{
  "model": "image classifier",
  "dataset": "photos of arthropod specimens (BIOSCAN-5M)",
  "train_examples": 195000,
  "image_size": 32,
  "crop_scale_min": 1,
  "horizontal_flip": true,
  "targets": ["order", "family"],
  "num_classes": [18, 218],
  "arch": "convnext_v2",
  "isotropic": false,
  "norm": "layernorm",
  "activation": "geglu",
  "mlp_ratio": 2.67,
  "dropout": 0.1,
  "inner_norm": false,
  "patch_size": [2, 2],
  "depths": [3, 6, 6],
  "widths": [48, 96, 192],
  "kernel_size": 7,
  "label_smoothing": 0.2,
  "loss": "cross_entropy",
  "init": "trunc_normal_002",
  "residual_init": "none",
  "optimizer": "muon",
  "muon_scale": "original",
  "lr": 0.028,
  "momentum": 0.98,
  "nesterov": true,
  "orthogonalizer": "newton_schulz_5",
  "adamw_lr_other_params": 0.001,
  "grad_clip": 1.0,
  "steps": 7500,
  "batch_size": 256,
  "epochs": 9.8,
  "lr_schedule": "step",
  "warmup_steps": 750,
  "weight_decay": 0.02,
  "adamw_weight_decay_other_params": 0
}
Rows from block 7 of a small image classifier, named by matrix and row number. Rows with one number belong to one neuron. Each number is 500 + 50 x the weight over its row's rms, rounded and kept within 0 to 999. All counts start at 0. Numbers have three digits each.
After each neuron's rows are labels from the 100 images, of 14848, where the neuron reaches its largest size: "peak at" is the part of the image that holds the peak. Only what is clearly more common there than usual is listed. The data: photos of arthropod specimens (BIOSCAN-5M). In brackets: how many of the 100.
# gate: MLP gate (model.blocks.7.mlp.gate.weight, 256x96), inputs 0-95
# fc1: MLP up (model.blocks.7.mlp.fc1.weight, 256x96), inputs 0-95
# fc2: MLP down (model.blocks.7.mlp.fc2.weight, 96x256, transposed), outputs 0-95

gate.220:562537466477506423534450569522459445478508485537615514494465535521428529619381435516560546494489530539551437468549524445572493511590465548447498579481432404464478481485483576387494445515458493405490464512503482505640599534495535568497476463533507590478451466515504446511519498520490467501
fc1.220:438494520456484545498513432581516479476452505465411503502537497439544459430527532431472545542526482499504582464480460552524462453474491454538547437542558520564543519549452397565500556453537559606554545453517531484486340535469402508517474514437497428646525460570503560483471486569492527423
fc2.220:513441475564366481509536586499511505473550527471583546514407496479480479481500523494439436460463517418488466488500481576483491440526532635442455475461551431575547468492470536473551523564517569461367551501523568564456515431627443454443558471533464523456496567468521477548518458473549558455
peak at: top left (37)

gate.106:512476543432454543565331508498492499555553472584484584436438478424493544481585523453493463538493415502475477513487479456494515529504462570485609550483488420585567488528496578507480551456452534400571606515476479535503560504554451422453500514542513508531482493498488367502506501476445577459
fc1.106:523435497484445424522516541570495474468542512506512517465548485519551438557599525548511570539538473411601506515403426563471438600492552565582475489470432475484545604411519460426546540500549446493490463562511416507434432394502517548581488489476475461490562537447484405537475501505561513471
fc2.106:508420500517487515563537581476566427467498531543478531440553450466576450501506559487517544474460457545411556566508481516405553451348503423448542392493510482504426514454534637543542490486444449520442484466428563518434505559482555497549566504491531599486545535575480527444510483455525472463
peak at: bottom right (59)

gate.211:526564414471544535532438508467454472503489454446551525471411465428471507502643474518446452485565463465523525527487474521438500454592519508525615452405424531510527503521519486534528523510496470495474465498567462474434489596568484504462508514450568569498498489509636413539574620392515497469
fc1.211:476528455438455588502528550513370543494540428553602508485455445372548564517587541546470420445522518503535548498540487514516567483598448448459570548506584500619466515421409508463552547470477485432458435531497448525460495501486464515458478486447588580519535489525539486479458558510514460466
fc2.211:554488497460590491509515465590407535558487543481591496485492480462449514421445532515504572495540513485477486562452502465556464423494499524535469481434391484479440364470488569430533524559444430457555480536567544555475439494581525442415498565517560421515525480447569508475601535421528541567
peak at: top left (67)

gate.195:506474565533464467507482415505376472533427524478605540522497520465498544566521484503466498424558489546493527471487433432500416462534570578531496331552480534485448529572520514570449532525583505464513528573498578501479493379570485522405485549446482547550455544574473510472453447485430510502
fc1.195:448430498424521562566483526463531522620381531453507570547493436493432489545456566490503509517491463545502398471531576515508506489433602455532544577471524527458476472437501519416489507477500538453465485523550623470515613559538553453515497471574414469547468434419532496502398536463490473462
fc2.195:529507565434535563431487522384580452529501501449494462502517568416481522543504476559504434520567444499453509479496534515491418601618442533558479509471450500464499522467488569523402499540400441607513456455511444513542515543604508495524485467630460469452482524449484443516463590501571505445
peak at: bottom right (70)

gate.136:565502444400538499535448489444563547500580472464386444506573476439582486531441418489538508542564495389538451536562506443563446551458600518521468503552495511451589391439490526450484541511569521574474550460486435485582526512502449514464460536409498484526515472563466554481515424547551541481
fc1.136:482499529600461504537522516507484495580479513655573565479479464498394488444467523550512517447476557503538628570421497565407515434492445439495482471508538533489455538557463489481549397533412478447547469529523491559398510544540562474476500396539516500495463494465506498472490560435392547524
fc2.136:444485599527460543473493437481491494483537467401521479566473539481413448552577443467491600471479469515441513510469512515539435522510550509523535483376534494464451438484497459602512457450527586449463476511403529424504543465600623444534498506492523448557514519515595575503468413445531410520
peak at: bottom right (52)

gate.134:597589571518385503527428490525439560483486548398507462480492442517438490506545510503512457464519480578516547456565487460428488444499554468458441507427512459447530542487445479538552524539472533530522503526380590431591470441544465492505473550497431642430539535581500482454539516497570575482
fc1.134:577374496457381486514538450460431519535538537424560513524504547445496496538597480527399470475521480529499455538476512418512531395480459515576488537405527455568443541466490529498541493536486486482560489465509615520506464501496450466429511472515478647470555554533513596513527422579539455526
fc2.134:510480438564504466515463586442568566448443521491523505476408513460546410486531456511490465546561585520508511458488542447466520558481502606466532509507432622512499410481465507437433575522553475466561494476527424544446465581505452519495402611498398463471542472548485419485438483462474595529
peak at: top right (55)

gate.203:500445519400451404526530507522508487495489402435478555541510674469579456504488485544478585433528483482530522514429560508501473448534472479551528585513434439525587472466492623491542451583426468550514477481515448444552516518530396500469569484543489588493465413471564506487552494514493545467
fc1.203:469400547401466406580493495469543435494533464410502547538482570440590508454454513517464580483436505515553552462446509478490475468521501515494470562516452423550564472479482669465521465566432484550515495513504523524505538618479394569480507443580463584481503479448547497479546492556482526446
fc2.203:556458465495435517484442585530568460496480488554515522599563518471477547482552425542515476401566460444533480458466426525444502478481421488549549494574591516506490459464508486445531477544564626568509478537481550499561382495430467460470538500489570457519574553456631463524552572462443526556
peak at: top left (73)

gate.81:648471538452521435477538458522398535526491553502486515525605513465565377453505427567457576490439619507454461475492480473486532480531460515429521509479532482582474485541468432505471476620544532394508522532440490473442475480527503540423556526505471560510539535440463477588576465557468454492
fc1.81:340537442557425532578475471499611470516478466487504470459463550519407599448510534446510412545559411533539500542458572523510489558486568475519474490543473513462487513446489579526447581438485444581532505443572482479526491508453521418569493469465533521494483502499577495427450559425578545440
fc2.81:517485510508553481529527449478452471577581525463496606457432550463493430467485478483490404518480416534429558517478501512475575529502556494524460544543345496435510426559570459493454513543558538469451533527581539554516413592419542565548544474538485545532428505421494408476432417490518494538
peak at: top left (36)

gate.3:516427464499396530547489510397523495518506583497497484542505409481534472461522472482442511583563377393444518519522504561529454458452506496498565498520547517588479525429530527487454490517561565514498576544509607512535524475524522470431387502432505456485593523488539333524519446539522479549
fc1.3:492465508497471465480404541500559491554568507512538433537473556523494452441508470490528526599571412405473537549464502532555431566410414492496493490551544491514417503427520556515391438487497509498485598593496556597556559471493473489422463428490529451460577528514513423521501412574569533467
fc2.3:510586502608528526539530529509457521500526482475514606488458596452554534595486497389562516497557429575499593503536526528491504444433529510517459440436585523535516451452439417445622553460535495520491514436460400372554500511458504512477465501551531487463430511480605506530484505481541528531
peak at: bottom right (45)

gate.27:519468475553449471492485435518534575553526478521552568552561424483433529554578498460433455484539431498543472573461441542444417442546517471566547505478667482475448414569419505449575515474535547434515543417461514510443512461493555537473539451515485537466471491542600531413433517460528542440
fc1.27:378564497451450520489497499455384539509442508530505548493542505530462555407463524501635584564490514469477441465487517511505498531513535376467528405499533541468410531457490519547526509496492466401519465496459560481521554443508502623456536586620540485506447522449484481484440540574520424507
fc2.27:700495452481398509486525544542548524445499503539531456471487458487505413569460431495442507420493477532521505558523598473484534480514497507512498520542459557475485488540417614549467506442431497415445472577430520493561586449486501466486514478540401533583517541470475470496438471490426589472
peak at: bottom right (58)

gate.65:505471486479376463483495483512484473459448423518470347577447540482494477502460491540498540500495545479646547521555516521451458415414466527558568434462617502476540528541492510492520492550492455596505552484412480535432490453524469490502510405485523488556489550477560541613565470518492569577
fc1.65:503524494544428479509533528454515514521519404511457469487433520471489441531386503422492393543552525471504496548584588518509532432424460484628519438463631511533523520548457606527441499505502478519497521467410442511419479508617456457516501415465498575543510528550487509516473449514604517547
fc2.65:495488430453435553536394380525506532557469431520532475463371462567461509517480512546484427531494483585445526351475473470541561557482433511501417479513457550506565559563449428537532474465482409515479497447459498476604503467392521579544534510495448487451499513574439514510458512514469513505
peak at: top left (54)

gate.66:512495490427535447524507511483415482453570441474451577470552487412443476486417474468514495518543500478519581485507445526605515489550514480489493445503469456442542525565498580573489510553489417504456427447540512512491427484505419604568498525646499602578583427471519533419515549491475581446
fc1.66:534546438614473540457493503482537469584394559517559457581484540555544488492570491516486523473454544523500420542499545455389449570441461504524442545557558503488521477452517416510504525445531524516532545572426550471458511530529481434410579471399497391453457560477413499568536445533538431501
fc2.66:552488416485502489524628444481537509511509468510439544534554543500490530554485550449436490592449505485477442556555464431414620567499426471485515508394499499525485458547448486424537628566484464504511387473449564543503550527488558503392532547520531528455576443524567534469493461552483534449
peak at: top left (43)

gate.180:560515426445435518507466448556483538458479455447439444552477461484424483571583464443512646445465512564529536528488521479498549520500408475398477599536472529583514543414531507539492487440482564547544459513569521485545505571623457469452539473497465434396484556553489529508457549462451555521
fc1.180:480497536480479490472488546442474486528524521584534466408605504503557462475385527598472418533503544467506473557528498516486456477554546461550426410493448530465550423585504554495546493553514436415510540512485460530525493399356558573543450523536562547543541393440536444448562529522479511489
fc2.180:580504473418568440469538470603563534550510529474560431513444565459494469505528500466501508482591480529465482528446475572437499371472530483503420499481493582415485583528577494554653517509423490462516517468441563458459531420469525493556511477505557570468501494481438426530572437573458493486
peak at: bottom left (45)

gate.125:574504484487481512560473478599539440496461538548552568478435488503486462507516503598475591477477467589396573421480500419502550514437497483475472488529499428496450483561577462541439534428478498483565462485371519452515509495490520473527569404442464430492583529488543591452499465539544550629
fc1.125:397470516567564536521569505491433457535447489538551467534470528484565518468500492459552460498500538559494507525542441579459450398463524380430475451487417487468399478535528432534545453502557488439509528474477509500498559536612490559482468632576479559555527435427463486593443444524547449544
fc2.125:533395475552456553520459553444513479496481509526446480411449473529541536530605508433525526531541613492525502414534437540540503579484479452565494421555521533457404556492498493540376504511533462478490520502499539411530576547528512424521533404487462463604417464525433549492447433504459565434
peak at: top left (44)

gate.138:584470492462426532434451498483530480523525373503572587536441557491480502536552445520500469465485555483435449510504648517415397597426525471520441559517544603531514462554519476444496503521477425474476516459502523503533457532486495513463482489606521455521524434549525479538549405581499606540
fc1.138:483512579569537476508552476532500475502446645489457401434540474526464588444424470500488512488424491506493639548429440511536583535562462542492559409515501487504455517516513456516497581408514557457483446503548473423525526383497531545547506495455514548469472522513480566464402568492505472408
fc2.138:389500439618411562476505482516540538448498529503568534533507530558481439546516414619494519564470401493508440488413552435445537528483531501525434505527542435439475471498547500555417465464439465550542570495568471478458557505495514481463539540635546402457532474534509548448446518495496540430
peak at: top left (38); bottom left (34)

gate.103:538570475465486460540532461562454499511529544404587514488546532458495568595511474503501479420403582471535538498427461515513447484464415457486556474500449572574480578449449459461442405492535611511500424492540511432517587539489421568501525470488548575510494462479452563453406471566441531558
fc1.103:404541437507547561559502477561557490466443533463526502520449457595498584412474517529496506508484560505542490552548403491503453476450506501470401549430488463548534500601529464510510512547547560534470514509441491399522601591553556495479511451495372484576477429427459406517524437466497502583
fc2.103:549482522528542440529528583498419500498557586544516437557465469509489640416476470491495484484484499532521508447573566507584541497474537438526465424504403537483533619540529540510549454488562534487486545517448456491460514516554508582520505541608527444503452508520492548509398353542396474484
peak at: bottom right (59)

gate.104:527534461448454488531497517590465436517570485494451506461467400539483497604457394522489529447516607432491582510526435493554500473370489454536538531468500493509544583437485464508522398554464528463547469520495470417442564540562447572539474454564474568544469555508503523570393544455529573502
fc1.104:395466424456511507572493518565500443566519581503424500413472457522404583433491501513512504466503519517552561535519451429516412477466542528514472459487518602432472552471494509452493444474495516422479454527508504501466525439449472542552461490464467519467516487456580493510714552489614526516
fc2.104:415481485455540486520536433389407530493474426556497459527449524481534590394455473541473436556517538496495581524553486581513603524581469478488565533619461469443485548594545459516507577508530494536447461539483493488386478484584482538507506553473522442446421419532519479470425504514467489442
peak at: bottom right (34); top left (32)

gate.25:533638557454464500539530412509466451488488490556534521558463472524498448560511487536507563418486548448467491536465467464468519511507535502474444545528529412394514476550457519461519588508539522529417608508465633459431528484528489480519441585463586556464438537526534405435402507453579517463
fc1.25:494575604496498516534533428477403486445469540515571599498492410504525522536515485498516509460561529402448519497547444455566540500541548569390422560481550402422388478453532447538519490527499541619483606476476557508464531462535476462445483540465533537523408497541501452467421478531539512497
fc2.25:529532533549434520509491574446514533468510444429422532482412486418507511549546575591416555532415507501590475565570534639485440583536418449549506541487478506532491498462453431550430529487569549501469541576452563490485432508466451483470451577463396489452514492485544508423476482544512519449
peak at: bottom right (77)

gate.131:526466498444528568507546530484414501578492519628549546442475471532487502530506462532563545514421607502432513442561558442416483540579473578565512396419547426432527486472493414483542546512471481521564489442477497473534542486474390464498481469510509504551433534446530480502498591438593508417
fc1.131:517558506422504536480471546428488527463485457562480434447459506454470449466561481571428470541442419535570474383518489473480499420500496511461418536537494573539463559500563552625440489534410475477431518506548439475468513567519496509667494488538477532556539564524408562510533500503546497591
fc2.131:501532421475427522487466511565442419526533559458489545541546483482585482523508563543485484456478457495444422555563457476485501480538389435534471470613521495515570513488443576490508452488499579418482515415591513553396478561447468538512526473424507514570481569436544569553513453513399456400
peak at: top left (49)

gate.221:499557540456480451486472548418470473590464501482439449488493502431520491553479464448526544438408453518512455448506503453511480472492473521389516500549516358502402547510483606468468540541518494540525574582480619499405602502534463488487539542550550508654473469554530504450521515474519511571
fc1.221:489567525496509493498484516501482522531473448509414447514505495390545493526509466518566493452375446552506458476528441503499453463466472480393532518527548409496358524526477568438482559477494501571552573570453668481404542478513458506536512561522558512641486493499540498433529499524529515544
fc2.221:523511528579491375489561537472455480418508479500521515521467464522529443609529450438495541541561426542447487555500514525579428491474451564474532480564522528505525473425597466489512488449561374469429449414462543495493530566485533448480559482463525532541424517523450445527580648446499566521
peak at: bottom right (75)

gate.115:491511458460458527422438500435461406500432481548496516475430459475506424500481412493445504457534575564518519496513460554590550497492569448573561565513532565551489521480504526434408517538484501520539492510496418512455522430516482588529519524474562504444528398611483445626457437559602583515
fc1.115:504598519416427478489490507442447461538475423550496586493430493467513419513539430511464514416538530567555509536511477505543519487496467505542486534513500519581496520431470580430495510477472475532501498488539463513505532419480460632480483564435618554419528415606539423594478408561571513465
fc2.115:530515562520518524604507554431551439531486470443592483567471437528568429467499534431491431492503486548579529402468513416501533550459487475463451609556532425526617576540496487540568518440471486431475548535486486459557529521437440501436485403528451454563549444529411486469415501507528537510
peak at: top left (43)

gate.205:576528547460512530518530473499595453484513498533500476590495582482591492489465472502407490556459413592420620570511529549472411506452523486485539466563459496553493454500400471546519471503408637561558506488544482461552458495499459490483496519479429484508485575403552467535417495464420453466
fc1.205:506491495527522463510517498542428453540404542512560470507470376562430550479541513524557553494481552468563445449479457428608506487505445412531485503480525450457535486510656560518522484491585369472517485526470530483499584488532514510497497442502612452412433422491499551434538491556480464581
fc2.205:597366490562470532524577440564477520488529414541542466523563490514569512505540459537517539507525557463512536473435490603469422440477471421588453466471514522558388446507419604545540460461566544477532424494467561476558526439444496462532488503455475482472568491456505525489498501439577578419
peak at: bottom right (43)

gate.92:484465510425493491456448434589501425429557466534427572475407416554462567491488524474504470441630494535511499425492458498457453538537528573526487512524620560573538511449517483560528431578444518529571586519489494509484476490495398464477531518512431472435485564564514486540452502563458563401
fc1.92:549457447550502482503547552484544577554463512428577422523564567476546499475549436568501529550414513510485441511518616482550465448500492384476501554463382499445462513512461520444504478459546434550488457439564440528505423504548585490460433522547511538545567458501457499433498504461587404600
fc2.92:453498509515469544555570580584484602432532498534509544528515459575478545479487508465510524399577467537516523542492371507444530501577525523490530421501495418468481504406523457526498463534506447413458606518547561507468494460489555411466476489446554521575518417565482459476509551637564542444
peak at: bottom right (41)

gate.146:531522523533503442528481479467575496466371452444444454485529449524541532525509516515498459376466449405520553420486558514478450528544541496479449580528599493509512534533403489520514380456520517598489497528513538549487620471587481522567450504541494535461431536585447527464525526590452500408
fc1.146:515383468466575492550528494504532479556499424455479481522456537406519440480548502455583502472518479367551447423401541482438473541504525469484434465544641431409522523539518546578472478523575549474529520548529543532486583518520456396525493522528596423475554505423530517472509549491515531470
fc2.146:488509466515467486423444457473500461483515489488480465548573511558439488432553521426391565494460511465510540507490435565430539490466488598494491502504360498556527552615468544527523495578533532567461615474439404460559560498469584493481447540471489453531395511457494471490559454392559523474
peak at: bottom left (43)

gate.117:518542397459506509497493542541474531553500521527401552495442511511582503563452656493459537514547503521469523598403469471512434534621484522522484558460511522549525523468455473457500488529448406455499419399494473520510441524397469487481435540426519475509540531445582564486535618524431508512
fc1.117:496482404443502480451521569528517498500468479508436481502447508529571472610468584536433545513546410494520500514521520450481444598613463533516424486506515474538578463513415465444521467526498438460507461442506473571514430494405518530512486558490454480565448448460608533512527633501443492632
fc2.117:549574417500522518564427600478544524460541455420496489485519469487550562448503459525521465442505500540477485495461469571502448512409523574488428545513548521543499502383475472501470498516486574474475368513514364573480501508518550586494589533434374422437456432490492551447495544503438502519
peak at: top left (45); bottom left (41)

gate.155:518423401496509551487535479487438497528444505485425476513614504572497465466478463461469443532500523575541510496537589472448504511484477439436462514531574483558574558417586510547413489489416528514506502525436481569453546445543481581497543531520448415500461441602575528541539592489417478384
fc1.155:509401375495503505467518460496431496438459469532472536480491530492431409530575582486566416560529508501494501434354506510563491512575564458508530497505462500405433468556605490486461600500543505529447505615480548510463467526446550473502475517569591477557454420534553472528544525508544459514
fc2.155:501477575568427390489510489544485405502561502508517560427491451479507493498510496403467539572487491470611456474444558597442610407456479411433512551557608496556499513554551525481448424563512507505479462534526571544499508467444518460491487545521534475535513483478402581461547586546531537527
peak at: bottom right (42)

gate.47:595485508458447529561404515524477551540500458557493489456477522528571540484610535479601437555546609470452552441435476474490487492442441483571566457588521497508526537475512505493515494531454570489488491430389498485459583484542566613414501444503471497470471389566511426475506482522436519423
fc1.47:393600469501487557487440498528457445496476528526428441499465486537505468545509520531499509466539530497496509497605482454605568525451445403546469618482424513540452533516553532447491462455415440489489543561553476540450491413515410504585480424510569487516543556529485551462472622421496429562
fc2.47:455574520563490402549478527507501572416499518446589506601482502484471525485518551554468577477588489518503596462562497573483553509523557442480514476542442499414469492441508468477466568496498549558429412502503463401452493498507536429548399488423603418463536571472493475465506496561488389479
peak at: bottom right (36)

gate.237:523443514511543481550466493476487522504537423512514538525491465397524421592600491526562513472531489446520500434474481504373525481468586415447512513540526615454495461423442482600557465529517524460596471593563496500571502484523415458453487510516416522537507438509402436535460565583499441503
fc1.237:574538476496423535501421448526546495455513519517512530451516524558441582557432479499446457489458551493530562484574470511479626482499477508608418507517467516507548511505508546515515570414423530497443510567460440597491426479434530424530504523362544447445593526489549486439629505494535529491
fc2.237:427569529448520583518473394504453484515602471430522494529535447545514387405414542473456522557565498525526483443440556480441486524487577490424470508484471480521518433483564397439563454481466511497489400480437483551523472528430525553444516518465524559516584526487514529576540533476527643508
peak at: top left (52)

gate.55:629372521463560594518493485552434621506431483474428550533520563505465463501408533467526512451496495482469515598467491568491487630535444521518473448510398599438482469451500394544520526459477501561551562539504552481440543516545475528482483544479543477451503532527511501497524522473481423422
fc1.55:544458557568547581579496508535413613549381524494475537489537548520480592506508500454500500452475468468467498596510490556444484591489429429524480423508411479448464465470426440506533534439496516539529526602532588519420470511594431503428510493493563512452571536505530523495503477512470392442
fc2.55:457576518468472467468470566564538440499450493568473445534471589495534572520506494484426579478509466488493527517539512471487477472422419524560470553427583378568481591529525497542564409516480628479613480525472509452485452498500479571590572563550437490456471468478499419457539469500478516406
peak at: top left (35)

gate.58:709455535453520490448507422525536586479498498598493552441466480562488450442523548482509440472565531534479524505489555499447527499579537470509525471515542478535488551493466455517580397469501556471453496507508435449458513473477527451452602524470505497550553495413625457432540477414511452434
fc1.58:719470394447534476482492517572494470553536488497423511535469565615492515444467533466514441462467563579507591495536470511507482449515526547513457461569525423501513553495450469468563491509474533525455494522445514398520526539429548578447501458517532476441476524414560572494482450459511441453
fc2.58:474461521537563535499551475513481578532570574501468516521482526516469406474507502543444411493530470563582523609513617499512520542491543527506576481499413427576503485446539472530481513536490462507545467475492460497483532348525513491404610440537486545519420401469557449437608506569527524478
peak at: top left (46)

gate.143:473493527512522502489518488485487511539491478523531510480512360553557390527541493569555522540508576422463511528479460558543583382431502424527468524460587516439535512443504503504517453462473540541536564528527479447504590539536499572547459478516418426530507379476595383415514524413455547494
fc1.143:556528494533431451434438467420501475470454572486464595529404573449485538429488549441468509445528506551573482471440538467509457643580594519558416486460514480503480439550476546455487541502551499440457467448512497510462447498530518483441499432531515543619538476545504614560422544541548481546
fc2.143:460427562547567441492411562496398556413568493461512562569529438487596521503514479525483500530486540539540458520462547467575539568498506427466514564483557463472500486527537544580481466462492556399526441458467593618523594493512537507540479527440590490419473433420477472473527508461448448436
peak at: top left (66)

gate.110:532490486486486535445470583509477433524552450505548525558454545576545543507484531524537453467452542584542494421473516421445452457405482522487552415437469526468578513461492377559429487478507422556528497538542623445492572463424551543570537541490474554508484507451379496472420505528494573575
fc1.110:462442554500511522576554442442525497481555402470364471512485440530475524496472451474450540528508496537454573538561560615536493484473579516425412503508487490390491533498496443524489548549571522457482560424528485470594553471443488526584477499463450486496507560501584481494573436430520382572
fc2.110:496498505482506518516573505523409474459440407575488539512485453467527494545472422508622425434451497557510450459499561568461440613594562534449508539448459406481448424502526546515559537551520416562487469484628503531494499468499463512523413545485428576507516429510526439532515494492391515535
peak at: bottom right (49)

gate.18:593523477544517461471452512481525543504549497508489519500531483596484513398422514479538488513433332591443489488462542609526480516480587452498495493441478376428467528527539516451512497491510562519521489486466506515503465485574494576478455560476540476428504493510552543442489493452593679483
fc1.18:411537519453447540546536558502520522428431539455583508499487554372510409559571523514476462495529599466583474551567500426484556493575473508540499505510516586498503478484477499530514527504420445454477524551569526462441510477428475445516576411484473425538452482531463485551594496485462337504
fc2.18:490496535465520588488597548480521515454552548499505488492507460435523466504575457499518471431453549473511485428476542631500348539556519471419462518584456447494439365549534462450522487518385538470447572523499431491458547538538542487473561478525483428497521582476454557449504593522507480436
peak at: top right (40); bottom left (36)

gate.164:526441552478609488502434411458549451486463593520423459590422518468541515470492456597440530548427487519496447596495530517467484470517494503548413488496413490528491498503521568478564460487590541485570423429487552505495533538500500496574442500473388513517524568550554524500605481400535461421
fc1.164:573494530491502495493552468564558498512516523537537557400518476472465436598482477477458507392523537503640547517432457477546510609465441466501482577434489444443560429478528487550483456475451360536619523531507478492521557484543567476489456449443528510472529553434484502473601501489538595489
fc2.164:411523522450469514498528591458477439486424489502540493558525437545590508503496483555445504523489482416424504524541452552523450593592554478429484556530437556528526618497527432452402508487568494502442508532486558441529522513505397503499445530438685513500508486533578483476440474502466547490
peak at: bottom left (37); top right (33)

gate.206:513510520515472563392493493472563621593472505462461595547523423448604538495472458481553542522530472524488501492499430477424450473519526512477452471518457528587452503541488494466439357444497548528486492449395434546501530457474406466511479452447580573504577555511521530485538474478580575574
fc1.206:493428484444505479598583504472456438431523538473536451447497564548445561499487475529427470471482560389463483449550576512527460537482512535495541527586567449398456506493522564556511545479552406423513479501564601454531549535572514561583544531540451555464410514424494483458513493458428413477
fc2.206:530464479507491389600552515428515478484410527558471455604559564542489527431508459490572569476546504517475525610518547434465366502525530520493585531467450491509468431495529525491439465540534683489537513507467495521575490498498455453574540513394512467484476516504551532530564523478466450527
peak at: bottom right (39)

gate.42:561582604577446509505534509470515481573458457520448523563495487457553520452513550547396435438502513480457542544496443456502519484536481502455572441537507546438430509578515496498544435538496482481487552509493471453437483482480490324470526518571430550496548517483479502429526439654512608447
fc1.42:540554536568523590480520399503456523498455504461444582487479425557519520394542490451425410445609499592450496516497448488497549511572480509437501406522563569458491526510470435456556490513480492497543460512428478472398530476434441437517528571543512537480595516504533422527590541589505554489
fc2.42:515475501591479556531494508465404453463558583518467553450490573440483417545511575455436461489463449466529501446538497523409468533516521537547533482478517513547462578523517525569549499490485481577583447479498455562481384455581549512454522547416519629526407499540449433508567506437583463579
peak at: bottom right (36)

gate.63:542520605519410558549459539486488497428504474442576530586482373468549549568486567486510487487537522400486456526458530488522480459497569500518497557453590518467483466503494416455482568534493509464481539589479527583537566531499432443459439523424477433426600433462541490506521560490470547373
fc1.63:429538441448582466513507484524495499563539538516456442429519536443453414472473583467479509474458464568522524450600458521593469515503525519532528443476381470558581450473385528507467530538598486507508469399501495426445422518478531544609541447563515587522525533563467496515489438514576480568
fc2.63:374502478521554397583500536423570571497498498480474568447446503563507443452479586543563544520473481564477460449400481510505483517599484422477448526463493456648505485598519572491431462553461501461509489407476433471501518437526510546505449537496547485523578543415461490562500539549459513490
peak at: top right (45)

gate.83:532465516484508531503485427447487534473463544449493467480508548528430529479381565443466466490477567631525454442460533527495560504511526424556548394447520610563536411425502581448526544399554532446542446530592512476488526549531517516415466537515499448520545487414542550525523544448400480521
fc1.83:503575538522508477498472570527537538518487535610512558471488484457624518525541490528513538428540412463418552422510483447593454529477477491457476516525441467455579463590510412509521449532503392532471494455535505518488496517433380520535560505374542551435549469485515418434526521604482499557
fc2.83:401500531418469582540411396431558560488415435568453615527544509524507502549532508506470548429523519504491511523445536516393511588503484487483521515407480438456445535495481507464526512460532492408547490496494589573600534508529475521438512533473490548565493483623538427417490544478493443515
peak at: bottom right (52)

gate.99:537479502478458477488469496579510538424442445510504569569566703416522480533430424506411526450460420563560576510480517590562520424535503438445485561419542450527446489467546492551544509561512450543531485502484564560387484536519433461509491511531540463494444522468462453510508511471518489465
fc1.99:519559465479527513516510509566532515343451452471509452485544555431440524553509493557493540504526390535549542598499472489637415576510519491544511411495500514528499441467513489609512510498450480459555549489472506481488576484462523499526541412503480462594357548547508434428425483501525452506
fc2.99:539542512551503427441521519489444539517511470457427451537466424500475424478406417470526515472393480519448504503493475486482574527504510553552558545434439470563457482429545574499480462495584482495587585531455500435533441585556413488492459643515385453461525466444517451423530499487432521471
peak at: top left (48)